Weights of a small multi-label image tagger.
Model: 64-pixel images, arch xception.
Training: adamw at rate 0.0034, 12200 steps, batches of 256.
Data: trained on regions of photos with short descriptions (Visual Genome), 203450 training examples.
Rows from block 6, named by matrix and row number. Rows with one number belong to one channel. Each number is 128 + 32 x the weight over its row's rms, rounded and kept within 0 to 255. All counts start at 0. After the name is the row's rms in percent of the matrix's.
# convs1: first pointwise conv (model.blocks.6.convs.1.weight, 384x384x1x1), inputs 77-153
# convs3: second pointwise conv (model.blocks.6.convs.3.weight, 384x384x1x1, transposed), outputs 77-153
convs1.92 109 [113  78 151 114 114 122 106 130 104 140 128 167 161  79 114 114 165 179 153 141 149 118 120 239 142 185 120 168 128  69 154  40  86 186  51  61 138  51  66 118 110  91 137  88 140 148  83 102 193 136  70 129 101  88 128 141  93 158 120 138  69 141  87 147 124 133 137 136  57 171  96 117 112 165 133  93 166]
convs1.93 104 [128 186 128 154 134 132 127 144  95 130 130 161 112 170 132 128  94 140 118 144 142 167  93 130 131 136 162 206 109 116 138 115 144  57 151 153 169 152 150 113 122 166 113 151 106  86  94  73 117 124 121 109 126 125 138 110 157 126 156  48  54 166 105 151 134 147 103 167 100 119 150  64 156 130 178 129 126]
convs1.95 105 [ 76 116 164 164 153 164 102 112 128 145  89  74 138  95 160 113  39  97 101 127 119  89  76 145  66 103  91 104  84 188 105 163 116 116 132 135 128 126 109 120 174  81 128 129 100 167 156 110 131 148 115 134 139 143 101 140 144 135  98 137 165 100 173 136  98 144 157  84 104 190  99  85 119 113  94  98 120]
convs1.96 094 [142 149 166 105 107   0  82 124 150 165  99 152 163  75  67  86 174 102 109 126 106 120 121 113 102 123 128  91 152 140 145  64  69 148 108 136 161 135 180 117 131 126 234  73 154 173 112 136 128  68  67 136 106 133 135  93 109 158  99 151  57 112 114 122 204 133 119 126 158 158  85 118 165 136  97 108  71]
convs1.97 105 [203 174  96 135 147  53 118 136  91 111 101 106 153 101 111 113 158 122 115  86  68 155 122 144 144 101 140 153 158 129 111 108 118  97 122 128 142 186  90 170  83 162 140 171 154 113 145 121 180 187 173  86  85 132 116 120  87 102 116 166 132 114 174 136  97 112  84 141 193  79 131 143 153 171 169 152 159]
convs1.99 112 [ 74 169 107 151 125 119 127 143 110 109 183 116 117 144 111 130  90 126 131 114 132 147 146 127 175 135 130  88 154 146 145 186 119 148 158 144 154 109 129 112 145 101 125 160 141 138 126  95 140 103 107 107 118  92 101 115  94  94 117  75  80 104 132 142  78  94 121  91 113 131 137  97  26 122 176 135 168]
convs1.100 067 [ 59 154 151  57  79  88 134 114  88 135 108 161 146 129 110  86 131 186 129 126  93 147  43  66 169 135 121 103 186 142 139 119 130 110 167 130  95 156 112 121 156 121 255 106 130 126 129 165 168 120 116 170 104 139 190  80 147 158 133 121 170 135 123  75 104  86 116  80  57 167 167 143 112 191 150 132 101]
convs1.101 094 [139  96 173 129  63 158  55 151 121 167  73 145 150 126 130 116 189 147 116 148  58 158 154 130 152  86 135 131  54  88 157  75 149 119 169 145 181 121 124  82 113 104 121 117 109 158 125 163 141 150 137 149 155  92 137 112 145 157  69 147  84 103 131 103  75 161 128 102  99 172 140  73 113 171  81 133 146]
convs1.102 104 [132 166  93 165 156  94 164 134  91 122  69 131 178 185 147 163 149 168 178 126 117 147 110 130 129 136 150 156 125 153 149  87 118 129 117 108  50 153 108  94 171 135 205 113  58 125 148 142 157 173 151 198 104 118 124 140 198 157  62 154  85 156 133  61 132  76 101 126 163 166 173 125  76 113 137  71 178]
convs1.103 108 [158  97 139 164 118 148 137 169 102 180  99  99 193  99 108 173 107 112 120 135 144 136 131 142 174  56 122 170  99 192 125 169 139  86 122 133 112 108  84 137 167 209 117 127 180 115 146 112  87 172 143 130  49 124 147 150 123 131 110 180  56 113 147 146 105 150  50 121 137 132 126 146 110  90  86 129 119]
convs1.104 097 [130 149  92 123 125  42  77  99 172 158 131  87 115  67  75 154 174 112 102 126 140 168 146 159 127 147  72 100 115 113 106 151 128 158 138 116 136 122 116 126 132 146 241  84 175 141 130 169 128 168 108 132 101 132 122 166  86 127  89 162 118 133  96 192 118 125 111 115 140 102 183 149 116 152 145 172 119]
convs1.105 099 [151 109 153 139  79 133  74 146 134 104 143 178 136 136  66 126 120 111 122 156 169 141 169 109 123 212 157 158 113  71 128 130 140 142 147  42  92 104  97 140 122 148 150 223 124 123 157 141  64 119 131 117  82 136 142 135 123 130 120 164  55 100 130 177 124 109 157 110 115 132 133 127 175 142  77 129 119]
convs1.106 100 [101 118 120 152 167  71 154  58  89  94 109 119 132 109 119 112  92 155  94 112 148 130 102 141 159  97  76 111  74  56 145  95 165 117 152 101 143  80 121  88 155 107 197 152 169 107 133 156 136 158 117 137  74 161  80  74 200 117 117  88  68  99  95 160 154 132 134 127 162 133  95 117 136 140  95 183 147]
convs1.107 105 [139 126  70  84 141 121 119 166 132 176 101 111 141 141 139 142 171 134 152 128  95 104 121 211  92 101 155 126 117 114 108 150  92 131 140  81 185  56 155 145 128 117 137 106  98 117 146 118 146  75 168 119 118  65 124 148 137  97 165 185  78 214  92 108 106 172 190 120 196 156  68 126 113 136 127 156 168]
convs1.108 096 [ 89  75 139 196 137 119 144 146 103 142 162 129 113 159 140 136 164 127 111 153 137  89  48 116 125 103 119 142 123 151 109 199 154 106 143 116  91 126  69 120 132 148 112 126 129  65 137 188 135 132 102 131 174 108 133 128 106 119 134  70 171 111 178 103 173  81  82  64 176 209 163 105 150 136 140 140 110]
convs1.109 107 [153 120 138 171 151  87 110  88 120  98 116 147 143 145 128 138  99 140 147 154 152 124  89 151  77 132 123 154 129 110 131 143 137 121  89  95  64 139  94 141 129 144 118 169 122 112 102 101 138 152 140 104  94  73  94 108 171 101 121  95 147 131 111 152 155  95 132 148  79 150 127 169 118 157 160 165 163]
convs1.110 109 [ 84  95 150 114 124 147  58  81 150 132  92 158  90 121 164 123 144  97 127 145  83  96 166 108 178 107  83  97  87 162 202 123  69 100 100 181 198 158 139 121 131  97 121 162 101  84 120 172 140 172 115 128 101 119 104  80 178  68 145 114 130  87  34 147 140 119  87 127 114 143 166 116  57 116 144 192 141]
convs1.112 102 [165 196 114 119 130  59 157  42  80  81 128 180 104 146  99 121 132 136 178 121 144 140  85 136 141 168 142 159 125 145 102 174 141 134 106 142  87 149 116 132 171 178 175 105 152 182 131  55 135  63 165 119  65 108 157  95 141 126 104 120  78  59 179 135  98 129  83 109 172 120  95 193 169  75  86 119 177]
convs1.113 108 [124  90 135 133 128  56  92 126 107 139 116 105 124 124 140  78 132 139 140 146 120 182 172 110 107 171 147 135  89  97 138 124 168 107 105 165 114 112 115 104 141 101 120 169 110  79  98 165 159  98 149 135  96 109 119 173 159 165 159 168 127 133 107 125 133  70 129 111 138 126  75 122 105 181  54 108 130]
convs1.115 092 [122  78 164 120 107 102 121 143 114 106 109 126 113 144 149  94  83  98 113 206  97  71 192  96 120  80  98 114  66 155 126  66 110 112 176 155 135 172 111 116 138 187 146 129  93 139 137 182 101  57 134 116 150 146 177  82 108 156 170 117  96 199  77  93 144  95 127 146 123  89 141  99 115 124 217 136 188]
convs1.116 114 [138 128 146  90 131 151 140 151 136 207 109 147 126 126 125 116 105 122 125 118 161 124 138 116 139 124 111 126 179 123 149 211 127  99 142 112 127 125 136 102  77 121 139 152 136  70  86 174 107 106 132 128 105 116 138 116 152 145 173 165 183 154 174 145  50 112 159 136 185 110 144 140 179 148  79 128 115]
convs1.117 108 [186 112 130  97 220 151 141  73 103  95  97 141 134 157 228 101  96  75 109 166 134 126 118  88 167 110 100  91 154 126 104 157 123 113 165 140 104 174  62  97 116 172 160 107  92 133 117 154 137 152 127 145 114 146 114 158  79 116 135 131 188 139 143  98 129 122 133 103 159  70  95 127 141 119 147 127 149]
convs1.118 088 [137 109 152 128  98 139 139 129 136  95 153 116 145 109 152 123 182 157 129  88 156 123 148 182 148 109 141  98 125 178 124 116 126 174 163 107 142 128 151 166 135 161 141  92 123 157  72 135 133 180 133 117 111 139 185  39 111 147 107 117 190 150 100 108 136 122 145 160 143 139 107 176 137 122 157 120 100]
convs1.119 083 [ 78 124 122 108 217  64 147 135  78 126 122 134 115 128 162 114  98 142 116 116  79 127  94 131 165 110 135  39 120  99 125 103 135  95 126 175 154 131 107  96 121  97 127 113  58 163 142 187 152 116 152 182 132 130 109 103  93 133 116 114 109 191 152 110 174  96  48  51 132 155 151 135 136 112 159  76 156]
convs1.120 070 [115 149 158 137 105 110 176  69  76 134 113 109 128 112  73 130  87 151  41 108 144 108  93  81 143  73 122 129 153  61 111  98 109 152 100 120 109  61 119 145 119 198 190  95 134 143 126 165 138 190 126 129  71 164  76 152 118 133  87 100 159 144 111 104  63 102 162 128 119  85 101 144 119 168 141  88  76]
convs1.121 102 [210 153 137 108 180 111 128 119 147  89 143 191 135 113 154 106 124 127 160  74 159  98 131 143 105 130 119 138 130 119 139 167 111 149  83 143 159 215 103 146 124  88 104  71  89 146 105 107 140 173 110 107 115 123  86 108 132 168 127 114 137 132  90 131  98 156 107  71 164 112 136 144 116 100  88  74  80]
convs1.122 088 [154 109 113  85 118  87 133 122  70 104 118  98 177 116 108 122 104 150 148  85  93 174  29 108 132 111 150 129  90 190 122 120 161 179 125 158  94 119  82 113 116 187 150  60 140 133 138 179 181  97 105 160 136  88 129  68 125 138  92 107 123 137  56  89  94 138 139 112 147  87 143 163 104 117 158 146 183]
convs1.123 109 [136  86 147 118 126  45  93  91 147 124  96  87 163 130 140  91 138  96  70 108 147 131 164 134 181 115 117 118  81 137 149 141 129  94 170  87 139 130 112  95 136 128 235 132 137  96 126  80 142 179 128 128 163 185  79 120 119 137 118 141 110 132  88 115 199 124 190 157 148 139 103 109 161 159 186 107 117]
convs1.124 094 [167  95 143 115 163 192 153 155  90  60 131 140 136 127 168  93 131 157 155 120 119 159 117 107 133 105 127 133 111 112 104 139 137 143 133 156 138  69 110 121  93 180 125 144 104 152 119 197 164 151 172 131 169 196 179 129 127  95 138 134 113 181  46 139 110 159  82  91 212  98  84 156 170 123 149 126 134]
convs1.125 099 [108 129 193 144  83  14 106 127 141 129 107 132 135 110 135  51 189 164 126 117 148 144 183 174  74 108 156 169 124 111 124  93  42 114  95 148 151 168 162 110 104 145 162 157 133 139 122  78 168  64  94 150 150 169 150 136  94 138 157 146 112 139 108 120 125 122 140 183  71 173 167  88 103 130 105 130 100]
convs1.126 100 [163 137 102  87 176 104  90 104  94 150 156 150 139 134 137 164 157 100 149 118 167 110 128  96  89  86 108 163 127 131 145 178 131 189 146  96  92 130 154 122  97 133 153 155 111 130 122  58  98 101 102 146  71 124 132 167 184 110 149  63 224 140 190  89  57  91 105 172 130 134  93  98 149 152 150 139  52]
convs1.127 117 [177  78 155  68  56 119 145  83 141 124 132 146 150 171 151  82  91 168 128 179  88 150 124 140 101 175  93  71 198 126  83 148 122 155 118 198 144 126 141 159  98  84 151  85 103 121 115 157 176 139 165 145 186 113 129 174 177  89 128 118 136 175 152  89 149 124 177 142 112 151 113  81 129  28 135 121  69]
convs1.129 106 [ 97 105 129 118 138 156 129  45  73  68 141 161 165  85 116 146 172 139 124 126 118 111  98 114 121 157 133 159 141  99 155 113  93 205 165  96 128 124 160 160 121 109  80  69 144 157 106  99 161 141  91 147  51 155  60 137 147 151 128 129 161 100 133  94 107 127 104 166 148  96  98 131 173 150 180 158 116]
convs1.130 100 [ 55 132 156 138 111  96 149 138 107 144 135 115 108 171 119 112 142 130 158 127 113 112 145 130 132  95 103 153  95 161 137 107 158  81 126 131 159 127 116 116 167 140 209 185 146 115 162  81 123 122 136 142 148 142 136  63 116 108  87 125 129 154 193 138 171 104 133 162 181 161 111  71 172 115 211  94 188]
convs1.131 073 [188 127 103 110 109 121 172 131 140 130 139  62 118 123 108 140 112 122  92  90 103 124 152 141 137  96 117 154  84 163 119 139 126 171 105 128 171 114  94 133 194 205 189 148 156 132 143 124 139 140 117 128 131  99 141 194 141 133 149 139 113 134 114 134  93 159 144  76 146 187 140 143  97 151 100 159  79]
convs1.132 110 [168 115 117  79 163  61 100 116  49 113 112  99 154 117 166  72 114 131  87 114 149 137 121 139 105 129  81 120 103  30 120 119 139  72 156  84  67 145  95  96 121 174 182 104 129 130  80 143 145 102  87 159 100  93 114 127 161 118  95  81 143  74  86 130  97 156  82  86 131  94 156 191  45 146 104 170 158]
convs1.135 104 [ 95 164 124 110  83 168 110 143 117 119 171 171 123 167  99 157 140 145 129 160 116 130 178 140 106 122 156  72 176  87  63 117  45 126 164 163 126  98 155 149 139 167  90 141  86 172 124 146 137  62 140 125 109  87 178 103 126 134 111 103 134 175 170  70  51 122 112 157 113 121 170 116 145 112 121 105 108]
convs1.136 093 [175 197  40 177 150 145 168 119 145 145 140  77 131 178 141 120  53 123 168 138 159 109 215 190 113 156  78 124 159 118 127 154 154 142 122 151 195 174 147 187  83 138 104 159 137 136 127 178 147 114 169 136 134 139 141 161  86 136 131 178 132 150  80 189 160 153 132 191 197 181 131 184 181 115  95  85 108]
convs1.137 102 [134 107 158 137 189 153 124  98  85  92 135 146 172 188 167 114 114 141 109 100 154 171  55 135 109 102  91 135 114 142 131 136 109 171 196 131 107 173 142  80 150 137 140 116 123 140 103 136 151 140  96 131  99 126  92  80 184 137 150 119 146 114  61  80  88 117  93 115 163 100 115  91 131 135 155 183 171]
convs1.138 110 [114 112 147 100 119  95 101 125 138 103 144 143 120 132 110  68 116 124 131 151 155 140  90 165 127 161  94 191  58 160 157 139  91 190 115 137 149 168 109 161 102  94 150 101 169 155 155 169 137 167 167 143 141  97 113  94 127 142  86 115 133  90 115 139 133 138 169 135 157 159 166 181  91 136 116  86 142]
convs1.139 097 [125 125 132  56 149  70 127 125 161 144  98  98 112 117  87 110 171 165 137 129 115 251  67 136 123 216 103 139 181 135 158 100 144 159 161 120 164 177 132  98 152  95 189  84 151 120 134 124 131  77 183 193 122 126 135 119  71 177 123 148 112 112 161 102 107  79 124 166 118 154 136 130 119 154 134  96 136]
convs1.140 112 [126 104 143  33  73  85 123 147 144 140  92 175 135  86 117  64 152 150 137 107 195  87 127 136  83 138 177 194 168 108  83  59 116  86  91 161 173 147 122 108  87 100  73 182 114 110 122 104 139 106 133 125 149 160  87 128  71 167 134 135  71 155 150 149 124 108 155 190 151  96 120  61 178  78 132 135  90]
convs1.141 065 [130  75 155 169 140 155 129 155 126  82 113 109 132 119 179 157 100  38 101 112 141 144 166 182 130 118 120 148 179 179 132  84  81 192 126 164 104 115 165 154 147 212 101 166 147 135 147 154 140 128 176 156 174  73 148 167 165 162 125 171  84 148 120  91  86 126 100 160 141 130  65 142 125 159 121 132 143]
convs1.143 103 [ 86 164 116 209 128  82  66 122 118 124 120 185 113 137 134 116  93 144 117 186  89 119 124 119  85 136 149 145  83 168 150 162 144 108 126 135 221 124 120 140 155 130 126 123 129 112  96 110 104  86 128 113 144 131 128 131 104 117  66 117  95 120 103 128 106 119 132  92 174 153 130 191 145  95 100 138 100]
convs3.92 116 [ 64  95 137  71 167 143 130 115 172 135 157 132 138 119 109  38 114 113 119  73 146  77 145  55 118 129 115 139 131 100 166 181 145 118  69 141 106 132 178 152 149 129 101 150 172 113 147 136 182  42 139 113 173  70  96 107  98 138  85  96  97 151 100  94  86  95 100 120 120  72 123 155 132  85 105 155 183]
convs3.93 102 [171 149 163 125 117 116 132 172 149 192  69 146 111 117 106 124 138  62 129 159 156  97 139 141  94 205 100 151  83 134  50 117 126  75 118 128 117 145 160 138  75 185  94 146 150  98 144 103 124  57 160 146 182  94 122 133 168 150  70 138 149  85 137 151 125 170 145 170 109 124 124 118 118 174 134 109 131]
convs3.95 105 [151 105 195  97 154 118 129  85  98  66 164 124  89 117 139 113 108 115 129 111 147 151 106 124 104 149 132  71 139 143 132 123 112 113 101 225 213 103 158 112 212 116 121 143 115 112  83 180 142  78 142 118 109 130 189  77 126  87 102  93 150 182 143 122 138 112 123  63 190 130 155 207 140 149 147 180 115]
convs3.96 101 [119  82 167 102 144 117 116 120 153 173 114 147 170 135  97 157 107  99 145 136 133 159 100 151 142 113 147 110 140 157 146  63 124  73  95  81 141  74 167 107 138 141 167 141 112 142 113 108 160  79  53 144  59 116 152  79 128 129 145 143 143  87 138 111 120 198 132  79 134 109 113  92 108  68  33 118 102]
convs3.97 097 [108 143 151 137 155 128 182 120 146 202  97 188 121 154 119 131 155 162  93 110  95 118 126 117  84  30 162 104 183 116 136 113 109 136 141  37 134 132  61 144 124  92 141 146 106 145  92 153  81 154 171 128 124 147 107 148 166 145 123 115 118 126  94 138 145 127  93 185 100  89 119 145 113 160  82  73 166]
convs3.99 106 [170  82 154  94 114 157 128 146 128 146 108 161 145 121 110 151 150  88 174  97 171 169 147  86  99 141 154 139  96 137 119 133 124 140 151 155 129 118  81 118 126 140 126 105 135 156 174 138 108 160 123 175 139 118 167 136 110 146 122 203 141 170 123 106 119 122  87 111 104 107  82 126 103 165 126 111 161]
convs3.100 071 [ 94 142 159 160 127 100 208  62 157 176  89 124 141 114 102 107 129 117  91 112 176 105 136  97 138 131 147 155 120  81 133  86  96  84 152 199 148 170 130 112  54 138 108 149 142 132 143  94  66 154 156 128 117 108 175 150  98  83 114 140  86 132 102  70 174 139 211 196 109 195 143 177 121 166 129 106 115]
convs3.101 094 [150 132 143 135 120 149 126 151  73 162 121  84 103 154 188 138 104 146 162 135 151 169 140 120 143 152 115 116 172 184 118 154 131  60  91 119  86 158 115 133  85 172 170 142 159  78 153  58 124 110  97 108 180  72 126 195 152 132 110 115  56 140 157  78 117 125 155 133 153 108  76 112 106 170 159 112 101]
convs3.102 102 [125 123 105 115  87 121 174 148  74 103 129 127 156 180 126 166 126 158 107 112 144 204  87 117  86 105  73 134 162 103  88 119 121 215 108 136 164 103  93 146 192  70 161 219 150 129 134 107 135 149 159 124 156 163 181 113 128  96 129  78 244  22 136 106  97 136 108  92  70 151 162 151 150 130 139 109 101]
convs3.103 110 [138 110 173  90 101 134 126  99 136 115 108 141 152 157 130  89 114 139  72 161 161 133 191  56 114 113 181 149  92  96 105 125 135 159 116 183 157 137 100  95  76 138 166 129  66 115 137 115  92 114 107 180 165  84 154 116 168 120 154 156 176 121 121 159 125 122  87 115 118  69 134 145  81 116 106  65 184]
convs3.104 106 [133 148 159 153  96 128 100 147 112 138 130  82  58 128 157 122 103 152 151 155 120 103 145 123  97 179  87 128 134 103 117 140 100 125 163 223 106 179 187 117 115  96 114  88 145  93 117 133 113  53 130  92 173  95  89 124 161 136  98 139 146 155 127 200 133 114 146 139 143 112 148  95  93 193 182 141 146]
convs3.105 102 [165 144 182 135 146  69 115  90 145 171 146 151 152 129 151 133 123 103 105 169 125 128 117 185  81  88 159 149 118 144 128  83 109 152 127 122 144 119 131 147 132 132 109 216 133 140 110 110 167 119 161 140 151 133 107 152 110 117  70  90 166 109 139 144 121 146 110 163 120 193 146 148 118 111 103 151  98]
convs3.106 104 [165 138  91 115 102 128  95 133 136 152 208 117 102 107 149 113 176  81  74 136 132 152 162  85 118 138  91 169 132 123 158 115  92 140 136  86  99 117 181 138 148 105 161 101 184  99 132 110  83  87 150 133 214  95 188 150  85 165 148 149 117 151  73  78 135 182 112 101 128 171 139 170 142 115 122 127 160]
convs3.107 101 [113 105 233 145 118  96 160 132  65  60  85 129 107 118 151 159 121 132 178  85  82 161 135 106  70 148 116 102 128 178 117  72 130 167 140 140  85 149 142 115  72 138 147 124 121 122 126 169 115 111 156 166 149 128 171 115  86 165 147 110 177 117 166 153 150 152 135 137 143 127 105 141  95 138 130 156 147]
convs3.108 087 [ 85 123 110 142  91 139 160 212 124  86 148  83 125 103 139  97 127 138 137 102 121 134 157 111 123 113 127 105  85 135 156 132 172  22 108 152 152 118 120 130  85 153 102 138 142 100 138 149 149 172  82 105 138 152 119 145 162  95 122 102 124 105 122 104 108 161 123 169 155 222  78 121 160 109 105 178  97]
convs3.109 111 [177 121 135 161 101 129 178 153 106 100 128 130 134 106  73 136 162 137 141 125 120 160 178 172  61 141 172  58 168  89 151 182 128 129 137 116 196 117 103  96 169  76  88  92 129  79 105 134 130 130 151 121 158 122 168 102 153 206 140 174 140 144 211 210 175 133  69 169  97  88 163  86  94 140  73 111 144]
convs3.110 107 [149 140 130 107 108 110 136 115 130 134 123 153 105 165 146  88 156  75 148  57 137 112 178 168 177 168  76 132 104 147 152 142 133  45 141  85 124 162 149 168 114 120 132 137 184 131  97 133 136 117 130  87  89 135 113 102 135  88 141 105  96  85 114 167 133 157 149 177 133 146 118 118 152 134 123 124 151]
convs3.112 108 [121 139  94  88 158 127 166  96 130 119 111  80 138 110  73  97 118 204 141  58 153 174 162  92 208 112 102 130  86 117 139 127 131 162 115  94 146 125  94 118 166 173 115 138 177  78 125 102 161  98 130  85 152 109 135 147 128  93 131 175 116  65 149  75 130 153 110 149  41 103 133 139 111 130 131 111 101]
convs3.113 109 [107 120 185  92 103 130 148 177 103  94 136  77  99  86 131 105 159 149 159  88 116  55 175  77 105 155 134 102 163 149 128 115 166 150 127 125 116 106 133 136 115 181 144  94  87 116 109 110  88 115 106 129  89 161 138 173 139 160 126 124 108 109  98 154 110 120 195 108 202  67 172  94 105 124 145  79 152]
convs3.115 096 [125 143 147 154 168 130 134  10 123 139 116 138 136  89 137 100 109 167 103 214 116 117 137  98 115 135 173 168 116 169 102 108  54 135 129 144 132 113  68 127 122 152 112 131 113 123 135 114 128 167 144 183 135  99 187 138 136 151 163 176 153 159 111 110 101 141 190  86  22  86 132 118 159 109 131 118 188]
convs3.116 113 [218 140 138  99 111  99 140  89 141 137  96 175  64 132 116 154 115 168 140 128  91 160 111 103 143 203 129 173 112 188 144 164  87 106 139 105 143 120  87 149 189  71  95 139 115 137 162  68 178 187  71  98 104 149 122  48 143  98 104 124  81 165 140 159 147 112 103 100 162 206  86 110 124 104 122 144 151]
convs3.117 104 [139  88 155 137 132  94  59 120 120 135 104 139 152 132 169 143 100 182 135 144 151  83  86 172 134 129 148 132 144 153 135 105 147 207 152  72 149 187 163 135 176 150 143 100  97 157 113 179  61  69 126 193 139 131 125 171 114 115 154 133 197  94 132 185 146 168 109 168 107 134 165 106  69 118 116 172 109]
convs3.118 086 [147  92 158 169 161 152 152  88  96 171 132 181 107 103 116  98 143 119  83 165 139 135 149 113 122 103 139 111 159 128 190 122 116 175  98 104  85 125 120 101 106 146 128  80 133 124 132 151 135 168 169 140  79 129  69  96  80 147 114 153 107 192  83 136 122 164 159 130 141 135 133 173 178 118 114 173 142]
convs3.119 086 [119 106  95 132 160 100 153 121 122 139  96 124 125  95 120 132 152 188 163 170 127 142 136 113 178 142 146  99 151  70 149 140 118  10 153 175 139 187 151 133 106 120 144 126  93 125 135 133 108 117 145 144 143 108 120 166  81 114 152 137  23 138 102 110 100 109  80 103 125 115  91  93  96 222 133 137  90]
convs3.120 073 [ 98 179  96 191 187 155 116  82 129 156 157 163 120 153 142 118  87 119 108  96 166 208 138 150 135 112 111 138 166  95 134 141 129  89 164 167  82 115 138 152 114 144 122 137 148 162 119 101 152 165 164  95 171 167 121  74 123 133 100 138 151  85 147  73 115 100 121 214 161 145 114 127  80 190 141  76 107]
convs3.121 110 [105 202 103 122  67  99 134 182 109 146  67  86 135 163 159 148 120 124 127 157 165 192 107  98 115 123 150 152 137 212 134 133 164 118 108 110 114 105 169  50 100 185 141 123 153 117 152  58 172 118 119 158 164  99 131 151 131 100 153 158 126 120 146 117 143 126 130 144 138 115 121 134 131 180 157 144  86]
convs3.122 088 [162 122  99 156  82 125  91 127 114  80  93 111 172 122 138 125 130 164 134  87  68  90 154 134 132  79 110 164 137 112  80 128 110 129 139  91 135  80 106 170 132 118 185 123 136 142 102 126 227  73 140  61 111 141  91 105 160 124  98 122 115 109 151 177  92 168 129  87 159 130 130  73 174  90 122 115 111]
convs3.123 109 [143 136 215  96 158 148 134 121 146 183 130 145 144 149  66 122 132  77 133  87  87 123 150 121 168 123 135 114 107 158 126  91 156  96  68 117 110 102  86 147  75 147 142 158 100 135 142 169 124  83  97 104 152 143 154 150 154 126 147 138 105  97 110  80  97 163 100 136 104 149 110 124 108 137  81 135 129]
convs3.124 096 [203 125  93  99 169  96 169  79 170 122 119 182 122 142  76 158 116 119 139 107 118 113 175  73 108 134  87 132 114 114  88 133 113 133 148 162  74  25 130 150 151 158 125 130 143 127 130 103 183 189 120 114 109 133 140 136 165 166  73 140 119 144 167 112  83 108 151 113 109 126 128 175 178 102 143  74 126]
convs3.125 104 [ 96 171 117 136 154 204 129 156 103 105 101 168  95 112 148 147 112  88 100 127  92 108 157 108 113 104 120 168 114 113  58 116 170 115 154 132 155 189 109 147 109 164  85 127 150 153 142 102 127 181 181 164 132 176 110 127 143 131 145 106  50 207 167 132 100  87 142 177 131 166  75 180 141 171 171 121 132]
convs3.126 104 [105 115  84 118 165 137  75 126 120 158 136 110  96 134 141 153 207 128 172 132 141  88  76  63 135  94 200 180 102 163 119 142 126  89 164 107 160 132  81  67  98 176 121 149  88  78 134 176  88 126  89 153  96 156  99 133  87  85 136 131 109  75 138  82 105  80 197 127 171 105  79  44 128 129 144 134  33]
convs3.127 108 [206 158 144 116 176 133  97  83 137  79 136 112 109 154 126 126 104 102 128 116  94 197  92 135 135 119 133 118  98 128  89  83 108 107 117 165 166 106 146  91  92 154  80 149  87 145 129 189 159 133 125 108 115 187 119 107 116  91 185 148  86 197  74 136 121 122  76 146 139 158 127 128 193 129 122 132 179]
convs3.129 101 [160 118  89 147  45 154  70 115 139  97 149 172 144 170 146 160 105 185  97 117 143 164  71 139 128 158 126 102 172 132 128 110 145 126 189  73 177 107 148  98  91 157 132 113  87  96  91 131 166 137 144 164 171 141 142 155 165 120 122  94 102  63 117 141 107 135 139 140 114 120 130 132  84 116 111 118 114]
convs3.130 109 [175 135 163 127  83 109 136 141  99 102 152 117  66  95  83 117  88 137 153  98 125 108 118  77 136 138 154 113 144 224 128 147 131 145 119 129  88  88 141 100 201 180 128 163 161 132 136  97  94 139  96 103 133 148 161 151 172 129 183 113 131 133 128 121 165 100 132 141 127 158 177 154  65 151 144 178 101]
convs3.131 072 [119 119 145 159 138 140 150 110 137 159 105 123 163 169 138  85 155 152 152 128 123 179 101 139 126 168 111 126 104 151 117  77 126 204 110 129  86 120 154 112  92 149 120 108 160  98 118 125 127 147  64  79  76 105 148 174  63 131 150 131 123 151 153  98 101 146 129  86 106 183 142 100 111 150 129  86 189]
convs3.132 107 [139 182 132 139 165 119 196 136 121 104 119 102 153 152 111 100  70 176  48  34 107  57 150 140 134 125 178 144  92 126 116 152 116 157 136 159 143 106 142 136 135 145 122 132  86 143 120 127 125 135 148 101 214 118  86 110 100 156 101  85 169 127 152 114 101 156 107  61 101 135 128  70 190 158 124 107  85]
convs3.135 100 [131 172 118 116  71 130 139 135 106  91 176  66 136 129 110  85 111 125 112 146 172  92 140 119 108 102 129 153 114 130 119 132 136 142 133 161 121  98 161 106 125 137 146 101  94 103 137 185 124  81 115  78 116 156 154 160 130 213 143  97 185 102  94 103 140 104 142 136 160 108 206  84 139 142 128 105 101]
convs3.136 091 [ 35 154 157  92 114 113  96 111 150  95  75 153 107 119 134  92 123 107 114 102 169 152 151  63 168 155 166 122 152 140  90 109  88 135 129 104 112 142  42 143  96  83 116 173 144 132 144  97  35 169 155 126 141 167 132 181 102 128 168 117 163  89 113 135 141 171 139  96  69 127 139 135 142 109 110  87 133]
convs3.137 091 [126  99 107 155  55 144  51 133 133 144 108 144 126 106 171 117 131 150 154 130 170 144  85 129 110 159 150  90 123 130 142 132 155 107 188  61 115 145 141 112 125 132 101 145  82 121 118 181 117 151 144 167 103 121 127 149 146  90 137 111  99  86 127 140 134 138 140 115 148 123 137 141 104 102 127 189 109]
convs3.138 101 [114 156 149  82 117 128  95 153 139 126 164 185  94 102 149  79 112 103 127 102 158  77 150 139 135 125 129 131  51  92 152 145 121 127 110 170  62 138 112 153 118 153  92 183 172 143 113 151  72 175 108 134 151 130 184 143 152 146 124 157 121 121  98  63 154 126   0 145  81 113 104 176 111 147 111 141 101]
convs3.139 094 [189 115 131 111  55 143 115 160  86 113 144  70 174 111 158 145 144  80  84 141 152 172 125 115 111 114 173  96 149 200 141 113 155 148 144 154 121  98 141 114 172 123 163  99 115 142 139 108 185 147 120 186 162 160 157  99 144 129 121 118 177 129 160 127 119 121 141 130 172 144 159 111  82  63 131 128  78]
convs3.140 111 [163 104  89 148 194 178 100 144 165  70  55 203  96 152  87 137 130 149 105 186  88  89 131 109 139 117 130 202 145 137 119  75  64 146 141 102  48 100 151 132 105  81 134 121 143 110 125 205  99 109 130 171 161 107 137  92  76 163 114  83 129 112 161 112 146 133  93 140  41  90  72 134  85 184  49 145 157]
convs3.141 071 [ 87 123 204 172 133 153 139  98 116 139 173 111 109 112 157 137 103 161 189 145 158 134 133  57  90 125 101 109  93 151 111 138 158 142  79 186 110 130  50  77 127 144 111 134 218  92 107 114 150 132  92  86  63  94 150  98  63 157 156 148 125 200 104 160 102 103 184 133 178 128 127  88 182 121 131 102 106]
convs3.143 104 [111 150 147 131 142 165 174 133 149  68 147  92 123 187 162 114 159 174 118 130 145 140  87 124 144  88 118 144  89  96 151 159 148  77 133 115 118 143 146 123 148  97  89 153 110 153 127 141 188 142 167 108 103 121 112 109 136 113 161  97 102 162 130 104 150 140 129 156 126 135 137 140 133 160 156 102 136]